A small image classifier, trained from scratch.
Training: soap at rate 0.0023, held-out accuracy 48%.
Data: trained on photos of plants, animals and fungi (iNaturalist), 38949 training examples, 95.6 epochs.
Rows from block 11 of a small image classifier, named by matrix and row number. Rows with one number belong to one neuron. Each number is 50 + 15 x the weight over its row's rms, rounded and kept within 0 to 99. All counts start at 0. After the name is the row's rms in percent of the matrix's.
Before each neuron's rows are labels from the 100 images, of 14848, where the neuron reaches its highest value: "strongest on" is what is common among them. Only what is clearly more common there than usual is listed. The data: photos of plants, animals and fungi (iNaturalist).
# fc1: MLP up (model.blocks.11.mlp.fc1.weight, 384x192), inputs 0-95
# fc2: MLP down (model.blocks.11.mlp.fc2.weight, 192x384, transposed), outputs 0-95

strongest on: phylum Tracheophyta; kingdom Plantae
fc1.37 101:30 40 43 43 55 62 71 40 35 09 02 58 12 29 39 39 63 50 61 68 47 68 50 47 43 55 63 50 56 44 71 52 18 64 44 37 45 54 30 57 73 71 52 27 52 41 51 40 38 55 55 42 43 29 24 59 67 35 45 34 53 30 44 30 39 52 59 46 68 41 60 58 57 60 75 57 37 50 13 46 51 42 32 62 49 60 47 44 36 44 45 70 46 64 41 53
fc2.37 093:56 52 58 47 52 57 45 68 37 65 68 20 64 53 35 63 43 42 42 31 58 71 55 47 62 78 23 37 41 62 38 47 47 53 53 56 61 09 66 43 44 26 59 55 35 80 50 38 26 51 44 56 77 52 63 41 33 30 63 55 62 80 52 56 47 53 29 47 38 72 41 64 69 17 16 55 56 65 53 49 34 49 62 52 54 36 33 34 19 62 72 35 59 43 67 57

strongest on: phylum Chordata; class Aves; order Accipitriformes
fc1.176 092:48 61 26 73 56 63 46 59 43 33 41 66 27 56 62 70 60 55 70 58 55 34 62 43 49 40 38 67 54 52 62 53 37 56 36 27 41 49 35 47 68 51 45 38 67 79 65 43 59 56 33 32 36 34 47 50 34 26 54 69 46 45 76 44 43 47 55 25 54 61 54 57 31 51 41 52 61 85 39 37 34 32 38 89 64 18 94 54 76 59 47 51 32 45 29 56
fc2.176 096:58 44 46 39 36 32 54 49 40 37 48 76 79 43 39 00 42 26 48 33 63 45 32 69 64 46 25 51 44 63 36 58 43 46 44 57 53 44 51 50 36 04 55 35 43 36 35 37 47 45 72 46 49 62 62 38 72 91 39 43 46 61 62 39 51 60 59 57 47 32 30 31 67 46 54 11 40 38 53 68 47 40 75 63 59 80 45 43 45 70 53 70 22 53 37 50

strongest on: phylum Chordata; class Aves; order Charadriiformes; order: Anseriformes
fc1.51 102:62 40 49 65 25 60 50 24 65 41 43 39 69 42 72 61 47 27 48 83 50 25 55 58 35 26 31 53 71 36 37 50 43 43 58 64 15 57 56 73 59 43 41 77 56 62 53 26 51 44 74 50 70 31 52 51 68 38 47 48 58 34 29 71 13 43 40 30 51 82 41 50 60 62 35 48 61 33 62 29 70 63 37 26 38 81 71 40 48 22 41 48 40 78 50 34
fc2.51 090:37 57 43 55 69 41 52 56 43 41 53 81 72 66 13 61 74 63 42 32 61 27 67 87 62 68 59 42 61 43 28 66 60 45 27 73 47 23 58 50 61 43 69 33 46 37 45 34 37 42 37 26 41 78 49 62 03 45 68 13 38 39 54 41 79 73 47 61 47 30 75 75 50 64 36 57 44 67 43 56 45 24 72 64 58 43 41 56 52 63 77 60 62 46 58 53

strongest on: order Passeriformes
fc1.300 097:59 77 41 40 43 67 49 58 70 49 35 44 61 64 34 82 27 64 47 43 53 49 98 37 77 47 52 27 69 34 73 44 37 72 36 28 34 59 51 44 49 53 61 43 63 26 29 69 36 48 26 54 43 50 62 41 36 51 69 65 64 78 38 87 52 35 29 54 31 26 29 46 41 44 68 65 49 48 47 73 54 45 68 64 56 56 48 50 61 68 64 48 80 77 21 52
fc2.300 104:15 39 57 79 63 54 63 49 26 48 61 56 22 34 46 57 63 63 43 53 56 43 29 68 37 58 60 71 47 40 29 38 78 72 50 69 56 50 59 74 39 40 41 41 50 44 71 21 98 41 63 71 35 59 71 35 43 42 48 34 52 16 52 47 32 59 76 75 44 45 51 61 81 52 39 36 30 52 33 56 37 58 54 38 60 87 62 58 34 51 47 41 51 34 49 55

strongest on: order Lepidoptera
fc1.325 098:55 52 48 41 32 39 50 61 99 56 83 34 44 63 46 33 52 56 64 26 38 44 56 63 60 64 57 43 40 39 43 60 30 68 38 62 60 61 60 53 59 43 63 54 38 49 33 77 36 60 53 29 36 43 58 54 48 36 75 49 58 27 66 29 53 52 61 67 61 66 18 60 60 73 56 42 72 57 46 48 19 49 40 46 28 47 49 72 30 38 45 63 57 54 68 38
fc2.325 100:47 30 67 31 63 65 49 44 53 62 58 55 65 26 31 64 64 32 54 27 25 48 58 64 60 24 41 43 48 31 71 54 34 61 40 38 27 30 48 52 39 64 59 59 46 65 49 40 60 49 39 39 39 26 74 62 70 37 47 29 44 56 61 41 63 69 66 42 45 39 70 55 54 41 15 52 61 62 32 74 49 45 50 28 53 62 68 64 34 60 52 41 23 59 39 58

strongest on: class Aves
fc1.133 107:30 32 48 58 60 73 49 48 15 23 66 47 65 44 51 44 33 68 68 51 33 49 46 48 24 27 48 60 43 36 46 44 21 41 51 39 39 41 73 43 42 45 44 50 50 45 68 48 53 25 42 44 60 77 40 32 54 57 65 29 74 42 49 66 57 53 44 26 49 59 17 48 86 80 41 42 51 39 64 47 42 48 68 31 73 48 63 47 74 39 40 62 67 52 47 41
fc2.133 099:61 49 68 53 78 55 59 78 87 53 36 60 30 64 58 70 72 52 54 60 69 54 49 63 67 60 43 37 71 34 55 26 45 43 46 50 67 31 35 57 59 53 56 54 56 36 46 44 48 44 51 50 67 48 34 54 97 54 44 68 36 39 51 34 25 37 26 55 49 36 57 23 58 15 50 59 34 59 81 72 52 47 46 63 63 53 37 62 48 50 57 44 33 39 45 49

strongest on: phylum Chordata; class Aves; order Charadriiformes
fc1.281 100:64 79 34 28 29 58 44 38 44 43 56 53 72 70 54 40 52 46 49 38 48 48 54 65 45 59 69 38 48 55 59 19 63 75 45 46 61 63 51 32 41 58 54 56 68 42 57 54 28 56 27 67 45 44 41 27 43 51 62 25 60 61 55 67 37 63 49 66 96 38 21 51 46 42 28 51 52 48 57 51 75 53 53 56 56 36 65 75 34 25 52 49 32 68 52 41
fc2.281 103:46 48 59 45 62 70 54 43 30 53 38 43 34 57 53 24 36 59 44 90 58 45 59 36 33 41 34 58 44 58 49 47 39 63 33 42 42 41 78 67 61 42 42 54 39 62 53 41 57 23 98 66 29 51 77 60 55 57 38 55 62 77 78 45 71 41 47 41 39 55 69 34 85 57 61 54 40 70 35 54 32 24 47 74 25 57 40 21 59 54 49 64 67 31 52 52

strongest on: phylum Tracheophyta; kingdom Plantae; class Magnoliopsida
fc1.13 097:38 81 63 37 60 62 48 62 52 54 52 52 49 66 49 54 86 72 74 64 28 37 58 50 20 58 34 18 42 43 42 52 72 58 09 33 54 65 21 40 70 42 62 59 52 63 75 55 32 52 45 57 60 61 52 47 45 56 63 26 89 42 72 58 47 44 52 83 50 60 47 67 49 54 56 27 47 60 26 46 56 32 39 59 60 28 34 76 21 69 39 65 56 24 65 33
fc2.13 106:53 19 54 75 40 39 37 43 63 30 42 71 56 44 42 25 58 42 20 36 37 47 49 99 69 47 44 60 59 40 43 36 65 52 68 79 36 50 45 69 48 68 58 52 78 57 48 46 62 35 64 40 27 55 69 45 38 54 58 47 22 66 32 57 53 36 45 33 50 69 39 61 39 46 58 49 44 38 37 29 77 71 48 42 38 63 62 49 46 32 41 56 46 96 43 90

strongest on: phylum Chordata
fc1.272 098:21 36 33 53 34 39 40 25 50 47 52 71 44 26 51 40 43 67 88 70 47 25 47 41 84 50 47 45 64 46 76 61 34 52 59 39 46 31 70 65 43 41 53 22 29 42 83 67 51 63 41 52 58 61 56 85 59 31 46 43 24 52 55 81 23 65 71 70 58 53 71 64 68 46 42 61 65 49 50 43 67 46 72 92 52 36 58 69 69 65 47 46 33 80 60 50
fc2.272 104:82 45 77 40 68 67 32 68 30 39 58 35 62 45 29 56 57 27 16 35 46 77 31 32 45 21 41 41 52 67 59 53 60 57 41 75 55 53 48 28 40 44 27 56 47 15 55 39 60 44 61 47 45 52 54 45 44 50 61 40 59 60 23 43 63 45 43 54 62 71 46 33 39 62 33 49 73 82 42 41 41 49 27 20 39 50 59 61 41 49 41 80 71 43 36 32

strongest on: phylum Tracheophyta; kingdom Plantae
fc1.317 103:45 52 55 45 48 42 72 54 59 28 54 71 62 43 55 47 51 57 63 43 52 46 69 31 19 24 77 37 76 51 74 36 73 63 31 61 55 04 21 43 55 57 53 30 59 52 48 56 47 54 33 37 85 24 36 53 41 43 61 30 70 51 62 32 30 28 59 71 37 31 40 59 24 24 41 52 64 58 37 33 63 39 20 60 33 44 39 53 32 71 41 73 60 63 81 30
fc2.317 100:33 34 33 56 62 56 50 46 60 32 18 29 34 36 57 46 69 46 48 41 68 55 41 47 36 35 42 61 68 60 68 38 60 49 35 44 37 54 51 24 38 87 42 47 55 38 53 60 65 54 53 59 46 45 46 41 68 20 65 80 33 69 32 47 69 28 50 81 38 67 46 58 63 32 68 57 62 55 69 66 50 56 40 55 53 30 52 17 52 57 53 21 28 51 60 79

strongest on: class: Aves; order Charadriiformes; order Anseriformes; family: Anatidae
fc1.177 101:69 46 66 70 22 48 57 50 66 48 53 36 56 38 50 34 84 34 57 75 38 28 29 42 32 37 24 55 54 43 57 23 49 56 61 35 25 54 45 42 48 62 41 59 50 45 62 50 38 42 59 39 58 49 57 35 72 35 49 42 45 40 41 39 31 52 76 47 75 35 67 27 56 81 20 27 74 54 59 48 53 41 59 35 16 41 62 57 63 23 61 21 39 56 49 51
fc2.177 091:53 69 58 39 61 46 28 60 66 51 40 68 60 73 58 49 60 69 63 55 81 48 55 45 40 76 60 46 22 65 57 54 65 38 31 51 65 03 68 57 43 46 22 60 41 53 65 49 58 30 13 71 32 64 33 47 16 43 63 56 66 57 41 36 60 62 39 67 49 71 58 56 57 51 45 61 11 61 29 59 69 58 54 53 55 52 43 52 59 40 21 65 59 57 69 47

strongest on: phylum Tracheophyta; kingdom Plantae
fc1.191 098:62 38 67 52 62 40 46 42 49 73 38 46 56 79 53 63 44 44 47 75 53 43 47 46 64 51 58 59 38 36 37 62 60 68 41 74 57 58 57 44 51 36 49 53 53 42 57 49 53 54 46 47 68 21 19 44 58 22 45 41 58 68 59 32 41 49 62 39 58 62 69 30 50 39 55 26 48 24 29 54 58 27 45 36 38 40 62 73 27 38 26 49 67 77 78 33
fc2.191 095:19 55 52 56 46 48 72 71 61 32 75 43 33 35 37 37 20 57 30 36 52 56 63 35 39 51 62 48 65 78 48 39 41 46 68 53 47 67 31 69 23 71 39 29 69 52 53 62 50 44 50 35 41 70 64 48 23 52 73 59 63 44 59 48 62 54 49 64 51 35 38 42 38 85 47 59 43 68 73 44 51 77 56 40 37 44 33 30 87 67 65 71 44 46 51 51

strongest on: order Lepidoptera
fc1.331 097:46 60 49 52 40 52 51 45 69 23 80 33 34 64 38 31 41 61 36 73 06 60 43 48 25 36 68 69 58 52 57 36 29 29 55 54 61 43 38 30 65 43 52 59 79 37 41 56 39 54 25 45 40 34 73 49 52 42 42 40 42 61 40 36 22 58 36 50 35 46 62 75 54 33 43 47 41 45 70 65 20 68 37 44 57 69 62 52 36 40 47 71 66 45 51 39
fc2.331 106:55 54 51 46 29 38 84 56 42 35 40 54 93 50 52 53 56 40 30 19 47 24 49 56 69 59 71 46 69 56 34 60 43 56 31 44 55 39 62 62 49 46 43 50 15 47 53 50 50 37 84 49 30 43 29 53 47 38 39 76 44 40 68 37 71 55 61 34 39 61 53 42 52 52 61 54 67 54 43 36 55 72 41 53 59 43 47 81 47 62 23 34 42 51 14 54

strongest on: phylum Tracheophyta; kingdom Plantae
fc1.250 098:35 48 23 53 68 53 44 57 24 47 56 60 66 52 56 65 56 58 42 33 40 27 53 75 38 68 48 61 75 69 84 23 50 44 71 61 32 49 52 46 46 55 64 55 50 37 40 56 65 41 58 48 58 58 56 29 47 43 44 68 48 60 53 52 67 71 33 30 41 71 69 31 32 45 23 76 54 20 54 52 85 70 74 55 54 56 71 45 60 37 57 71 23 46 67 53
fc2.250 092:73 34 46 00 36 34 55 50 73 56 45 31 33 53 31 45 72 48 61 63 69 73 57 48 62 33 39 59 44 51 25 79 28 52 43 49 52 46 47 73 50 54 33 44 73 49 57 52 67 45 42 57 70 39 50 65 46 23 24 46 29 34 33 35 50 43 48 55 43 23 46 42 58 42 35 46 44 41 49 27 39 50 45 56 38 59 43 48 43 65 43 26 78 56 27 74

strongest on: order Passeriformes; family: Parulidae
fc1.146 106:59 53 49 67 45 64 80 69 50 54 65 48 61 48 26 67 39 41 39 39 61 37 39 25 74 45 22 18 62 65 48 72 66 78 41 62 33 61 39 57 37 57 64 36 43 35 39 40 37 70 63 37 72 48 67 37 63 43 50 67 68 57 79 74 51 67 65 76 66 72 78 72 49 55 05 54 28 49 50 43 53 60 60 54 74 49 53 65 39 45 49 53 41 63 35 41
fc2.146 106:39 72 53 72 38 50 55 15 53 17 45 27 72 53 61 37 65 51 56 14 42 80 42 53 26 19 48 24 43 41 48 60 37 24 65 61 19 71 41 27 46 63 53 50 58 57 52 62 63 54 26 23 46 74 43 26 36 47 50 59 51 42 37 65 36 40 54 30 46 51 69 53 40 50 54 60 57 82 53 48 37 20 48 42 28 42 22 41 46 44 43 62 77 59 54 58

strongest on: class Mammalia; order Carnivora
fc1.122 098:56 84 52 68 26 67 30 68 39 61 43 56 67 40 78 27 23 42 75 45 28 45 60 58 63 66 36 49 61 38 44 62 46 65 73 74 41 73 76 36 48 33 30 71 68 40 68 28 61 24 18 55 43 60 38 39 32 54 27 50 50 51 62 67 39 37 63 60 58 57 23 70 33 34 21 46 30 40 30 49 31 53 61 40 53 67 38 74 69 41 46 54 74 53 49 44
fc2.122 107:56 47 57 69 81 46 66 71 66 32 62 51 38 41 18 59 35 39 35 76 40 50 34 46 42 32 46 61 53 29 31 67 39 62 58 46 60 47 22 69 41 39 41 63 51 94 49 40 62 55 57 54 54 12 49 51 57 19 76 76 31 58 72 53 54 61 70 63 52 58 48 38 57 51 49 45 23 65 56 59 39 45 61 51 66 33 49 27 61 28 47 31 61 33 73 48

strongest on: class Mammalia
fc1.52 099:47 43 30 41 35 45 71 54 45 27 59 33 63 54 79 30 53 41 28 24 40 58 62 59 61 42 51 69 70 44 54 61 31 45 65 68 78 58 35 53 61 43 45 58 66 28 41 83 79 23 40 43 88 71 63 62 66 52 45 30 40 28 49 60 62 65 39 55 59 52 34 39 61 49 83 40 51 37 25 29 42 26 30 53 63 66 35 45 51 54 57 55 29 49 45 42
fc2.52 109:44 56 34 60 80 38 43 54 60 48 34 57 47 57 68 57 74 28 53 20 49 29 19 38 58 66 51 57 35 36 81 49 33 57 23 48 51 46 60 29 58 52 63 31 74 48 40 24 46 83 48 37 29 32 38 32 51 71 74 52 62 70 62 41 31 54 40 69 57 55 73 62 60 15 53 37 35 43 30 44 58 54 52 47 49 41 56 62 71 59 58 40 37 47 24 72

strongest on: class Aves; phylum Chordata
fc1.211 113:34 65 61 56 28 30 34 62 35 39 51 56 92 62 65 56 36 47 22 62 35 37 57 80 56 49 50 52 41 41 44 59 61 33 53 65 48 39 33 83 83 48 49 56 14 47 59 38 57 56 43 88 36 54 42 45 54 42 43 19 49 46 88 46 58 46 58 71 37 28 54 62 41 71 56 54 71 57 60 48 36 26 43 43 35 77 69 53 45 63 48 52 48 63 47 47
fc2.211 107:53 53 53 55 70 52 35 36 55 20 45 53 56 15 41 44 39 55 41 31 56 68 43 04 28 35 58 62 24 39 83 51 48 46 35 48 49 53 46 37 39 65 51 58 75 39 31 46 74 54 59 52 31 53 36 33 16 71 53 48 40 37 67 61 55 87 51 63 63 45 47 34 29 39 64 61 40 34 50 54 46 58 45 57 47 58 67 47 61 39 50 23 47 39 42 26

strongest on: class Mammalia; order Carnivora
fc1.187 095:87 48 63 73 44 61 39 51 37 54 50 65 44 48 47 37 35 60 79 56 85 44 38 50 60 26 64 62 32 51 80 43 73 54 67 64 63 65 36 81 42 30 43 51 21 55 44 95 53 39 59 51 56 50 39 35 51 35 39 52 67 32 48 33 57 55 66 60 56 51 08 48 27 67 41 60 46 66 35 40 49 50 77 61 52 58 50 34 51 47 58 47 54 22 38 66
fc2.187 098:29 68 65 32 14 43 44 45 51 67 44 41 13 71 68 41 47 55 32 52 34 57 45 45 60 59 74 46 80 63 26 48 34 49 49 51 47 14 62 44 51 62 47 32 70 42 53 25 54 41 76 39 76 36 43 63 54 39 54 70 45 64 31 63 44 73 55 70 42 51 63 36 41 41 53 33 51 52 38 21 50 34 48 42 36 52 43 76 41 78 64 55 40 76 45 22

strongest on: class Aves
fc1.38 098:46 54 44 49 42 62 60 59 35 58 41 38 52 40 48 65 62 55 44 39 57 17 49 64 56 41 47 25 27 43 43 38 39 45 27 65 52 39 54 51 56 52 35 49 88 69 11 39 48 47 50 73 36 41 48 53 57 51 72 17 58 41 36 63 54 48 73 58 41 39 60 52 41 30 35 76 77 43 67 44 27 38 51 50 67 61 49 65 56 54 52 63 45 65 85 40
fc2.38 096:32 27 57 60 37 45 49 55 69 56 49 41 48 48 46 44 27 44 23 76 20 82 38 62 60 44 30 73 57 52 53 38 53 59 72 55 49 60 52 48 45 52 61 45 32 21 70 39 62 44 11 45 43 55 15 37 64 29 44 74 56 63 39 57 63 52 29 22 34 43 39 43 45 62 55 58 61 37 65 54 74 42 39 55 28 65 51 52 68 56 15 94 59 58 58 51

strongest on: class Aves; order Accipitriformes; family: Accipitridae
fc1.127 105:49 68 42 38 54 86 65 37 23 64 56 59 72 59 43 55 76 52 44 52 40 51 54 70 33 58 11 58 45 44 76 51 42 39 39 42 35 24 78 68 44 47 35 40 37 69 60 54 57 66 36 63 41 62 45 57 63 57 39 23 59 30 69 63 21 58 73 51 77 44 37 42 76 32 54 48 41 60 70 42 73 54 37 48 63 77 67 51 40 32 65 65 88 58 53 56
fc2.127 106:28 23 50 30 36 47 45 48 57 52 35 48 24 45 32 37 43 64 45 22 50 59 55 42 87 63 44 51 37 57 37 50 32 49 55 53 51 59 36 55 41 76 74 58 56 68 47 32 36 46 51 58 61 64 51 45 21 38 29 46 29 45 31 10 69 52 65 35 49 51 71 60 23 69 53 48 47 32 67 54 32 38 33 45 42 57 37 69 55 87 58 69 49 51 47 46

strongest on: order Passeriformes
fc1.309 095:47 54 62 64 06 42 48 44 41 80 60 48 40 50 62 21 85 61 60 48 43 36 21 27 36 50 46 65 39 51 43 64 78 50 53 47 82 32 47 38 34 36 26 35 42 73 41 35 79 35 49 18 70 73 41 54 14 37 57 42 70 45 32 41 42 50 70 56 51 42 56 50 45 47 37 57 25 38 65 46 55 11 45 72 68 43 29 59 45 60 48 75 44 80 57 80
fc2.309 097:45 53 28 64 67 68 55 44 69 33 56 15 47 64 32 57 38 48 48 43 64 54 58 46 48 41 44 35 67 58 37 60 67 53 27 62 50 37 65 59 56 57 51 44 65 41 38 29 36 56 67 47 29 38 56 41 59 86 54 48 46 34 73 58 91 54 18 36 83 28 34 45 60 26 28 46 86 72 43 44 63 74 67 27 24 40 61 28 53 34 49 51 58 32 33 41

strongest on: class Aves
fc1.295 098:25 51 47 27 10 64 45 58 37 56 53 52 42 45 44 45 54 59 46 45 33 73 80 63 58 28 13 67 43 48 37 55 73 71 30 57 52 62 37 45 32 50 58 79 66 67 32 77 24 38 60 58 65 31 45 45 41 76 53 53 64 51 40 27 44 35 54 56 53 46 41 59 41 26 64 45 57 52 55 41 57 40 48 50 71 74 75 66 61 63 72 52 72 49 69 81
fc2.295 104:49 53 32 57 18 30 45 43 60 40 42 55 50 55 36 43 81 66 52 37 53 13 69 48 53 47 28 36 49 51 84 43 52 29 17 45 45 86 58 22 38 60 52 51 34 19 42 46 61 52 35 70 26 57 59 35 63 59 64 56 39 43 49 40 43 37 52 48 81 52 63 55 64 53 79 33 77 61 47 39 64 44 35 35 54 45 62 71 52 34 49 50 60 40 40 34

strongest on: phylum Chordata; class Aves; order Passeriformes
fc1.358 102:52 58 70 49 50 77 55 40 58 36 33 80 24 72 29 52 64 35 67 39 27 56 29 26 40 14 61 53 82 42 45 49 41 50 48 62 40 18 30 15 45 38 52 46 41 29 28 50 48 52 35 50 84 65 49 45 67 60 31 64 42 40 62 60 78 66 38 59 73 47 25 39 50 34 60 67 47 42 38 62 65 71 45 48 45 66 00 56 35 61 44 42 66 36 25 44
fc2.358 091:53 45 44 47 31 22 41 42 55 49 71 43 46 39 57 28 48 50 35 76 49 55 72 73 45 58 39 25 35 57 73 71 58 53 62 37 40 46 50 67 57 37 56 40 59 45 33 50 52 60 61 59 33 37 53 47 63 74 49 47 56 55 45 40 49 54 67 41 69 60 44 60 64 61 60 36 41 21 41 56 63 49 72 45 40 29 55 62 82 65 40 57 40 52 69 34

strongest on: class Mammalia; order Carnivora
fc1.307 099:60 47 90 41 36 77 16 54 33 60 70 66 48 44 49 42 41 49 74 50 57 58 43 59 57 53 73 34 55 46 39 51 51 68 40 62 56 40 60 15 59 50 37 58 31 46 73 43 66 54 63 44 29 59 67 68 61 37 49 45 65 57 67 45 55 56 54 29 53 43 47 46 52 71 57 60 50 32 65 40 61 39 78 67 61 66 61 54 31 62 75 19 60 40 08 50
fc2.307 097:68 42 45 43 40 36 42 29 40 60 40 67 63 61 33 23 74 59 69 53 65 53 37 42 23 57 29 76 53 65 57 31 31 42 51 51 58 44 35 54 33 29 26 38 23 36 56 50 83 29 23 47 52 63 58 63 52 56 54 68 34 47 35 56 55 61 61 36 33 58 40 78 44 45 67 58 73 70 41 35 43 20 44 75 46 29 35 48 60 43 50 23 43 62 37 34

strongest on: class Mammalia
fc1.132 103:38 57 75 25 23 39 74 55 46 39 59 52 60 36 53 41 52 45 71 27 21 44 54 59 64 52 57 81 51 59 55 56 18 69 56 88 73 35 66 71 43 68 50 22 57 59 72 71 64 48 37 33 41 28 62 57 49 61 44 48 58 50 66 34 36 71 29 58 37 25 14 31 54 34 61 58 19 39 28 23 22 62 64 70 60 74 40 68 57 55 23 55 36 58 42 57
fc2.132 100:60 53 66 50 34 41 27 42 45 46 55 42 46 78 44 64 53 48 51 44 51 63 55 51 65 78 29 44 35 53 32 73 76 07 87 05 65 74 52 63 30 44 24 35 33 74 29 68 57 49 52 54 65 68 39 51 77 44 53 38 60 34 28 59 50 18 34 75 50 48 78 40 40 55 36 62 56 54 50 68 58 36 56 51 85 46 46 41 47 30 49 51 73 56 31 49

strongest on: order Passeriformes; family: Parulidae
fc1.34 100:57 63 61 52 20 57 25 57 32 53 48 38 62 73 52 53 53 47 90 63 43 35 76 07 51 42 56 83 43 60 60 60 57 72 61 61 68 66 50 61 33 51 55 49 56 61 30 59 45 71 59 56 29 56 24 55 42 71 47 33 51 36 63 88 65 71 53 84 54 52 45 32 71 40 27 47 53 53 41 33 62 30 72 53 53 37 46 42 67 35 46 66 81 39 40 45
fc2.34 094:51 60 56 61 30 65 44 73 59 19 69 14 46 67 49 40 53 36 52 42 39 30 50 82 66 36 59 59 35 47 56 57 39 48 40 69 47 53 58 60 55 75 45 54 56 50 57 61 58 47 28 46 35 42 66 36 52 49 40 32 40 80 53 26 49 19 53 39 54 50 19 64 57 55 71 60 45 48 22 55 47 30 65 58 80 37 30 54 80 60 51 55 59 60 64 28

strongest on: phylum Chordata; class Aves
fc1.332 107:49 51 75 47 42 53 31 43 68 21 48 50 62 33 57 47 75 53 55 43 28 33 33 55 39 21 20 15 55 48 52 45 53 37 54 56 33 46 41 39 51 41 63 51 34 57 23 38 41 43 39 61 51 64 33 17 64 42 56 68 68 44 80 59 50 39 30 46 37 59 48 64 49 35 26 80 35 32 38 40 46 46 46 52 36 50 14 63 37 58 50 61 51 30 32 64
fc2.332 107:37 49 48 42 52 55 72 53 34 70 56 68 59 68 43 36 49 37 50 13 49 51 56 52 67 52 54 62 37 17 41 59 42 62 69 45 66 35 17 48 68 38 35 70 54 45 42 40 49 41 66 52 83 56 59 33 71 65 67 65 51 51 51 61 36 51 68 65 73 40 44 63 50 50 47 76 32 52 45 69 57 45 60 60 72 44 19 61 49 14 40 28 67 49 43 72

strongest on: phylum Chordata; class Aves; order Anseriformes; family: Anatidae
fc1.200 100:33 51 67 51 68 41 14 71 50 52 35 41 70 49 49 14 72 44 80 42 77 33 30 60 26 47 36 23 49 44 57 74 68 27 51 18 71 37 79 56 75 23 21 82 55 54 57 77 33 73 32 56 54 38 38 72 52 55 54 40 58 55 40 48 44 84 44 56 50 57 38 46 54 52 51 67 21 47 86 30 58 66 53 41 52 39 40 50 36 60 67 57 40 68 47 28
fc2.200 091:78 14 49 65 35 35 30 57 40 52 33 71 58 44 61 66 32 57 39 44 33 74 48 32 82 43 78 43 29 57 63 40 56 53 60 56 44 29 49 33 33 78 35 51 09 40 58 29 43 27 68 42 63 61 74 60 24 45 78 54 31 50 65 51 45 31 52 60 42 43 75 31 44 57 34 59 30 64 68 60 54 51 49 59 44 65 56 33 64 64 56 43 32 57 56 61

strongest on: order Lepidoptera
fc1.216 088:39 62 36 81 34 38 29 71 73 64 68 38 24 60 65 41 52 64 28 48 35 54 49 87 39 49 62 31 51 53 55 42 46 31 61 43 56 71 53 45 57 46 40 62 65 58 33 19 51 37 36 79 38 34 46 08 78 53 85 34 58 66 52 50 30 47 35 63 60 19 76 79 42 66 69 66 45 34 37 60 54 39 38 53 50 52 56 63 37 66 47 74 31 64 59 65
fc2.216 095:40 59 39 81 69 54 74 46 36 54 27 62 53 44 52 55 32 35 51 30 40 65 55 28 44 56 39 49 36 62 44 56 46 65 37 61 57 22 51 55 65 68 67 17 57 48 48 52 49 68 56 64 52 45 40 68 52 67 40 68 56 39 54 39 51 75 67 56 34 61 30 66 35 48 50 45 67 54 49 27 39 48 48 46 68 57 68 45 56 80 25 25 63 42 48 54

strongest on: order Anseriformes; family: Anatidae
fc1.185 096:51 45 26 74 43 83 51 68 54 31 62 74 34 31 49 55 41 24 56 59 53 22 29 65 42 44 52 57 51 44 74 66 76 80 68 67 61 99 42 51 49 47 41 41 54 36 34 48 50 49 58 60 45 43 59 65 53 35 52 40 38 14 65 41 60 64 40 58 52 72 79 56 67 51 51 49 59 50 56 19 75 41 35 58 78 74 52 31 51 40 51 71 48 51 30 24
fc2.185 101:51 67 60 40 62 38 64 33 19 82 53 13 50 58 53 13 22 63 52 63 69 74 39 52 27 60 45 30 59 59 45 21 57 25 37 50 35 27 75 75 70 39 46 43 54 73 51 24 37 36 46 56 51 44 71 50 58 52 54 57 59 52 24 61 34 35 40 41 52 55 34 54 52 73 66 53 31 55 42 42 74 49 59 46 33 41 45 83 25 32 72 49 32 53 56 96

strongest on: class Aves
fc1.342 104:85 44 71 36 43 50 82 36 32 67 33 63 40 36 30 47 57 69 42 45 48 51 59 75 40 56 44 37 66 38 42 42 26 65 64 83 65 64 31 39 47 46 30 51 43 74 36 34 49 71 44 51 44 71 31 65 28 35 52 58 68 38 46 43 54 39 61 51 58 56 75 66 45 61 50 37 18 45 82 53 51 56 60 67 59 42 62 63 59 83 49 61 80 50 25 32
fc2.342 117:42 53 39 59 55 54 59 37 45 57 70 38 47 79 73 61 44 45 43 26 47 65 54 41 43 33 31 56 61 74 43 63 12 19 53 60 56 71 77 51 23 79 46 47 67 23 68 39 39 40 63 68 56 17 26 43 70 42 46 58 50 51 64 58 71 62 43 37 34 42 65 48 28 33 56 46 80 41 47 63 48 74 70 32 46 46 48 56 49 39 38 55 66 40 59 65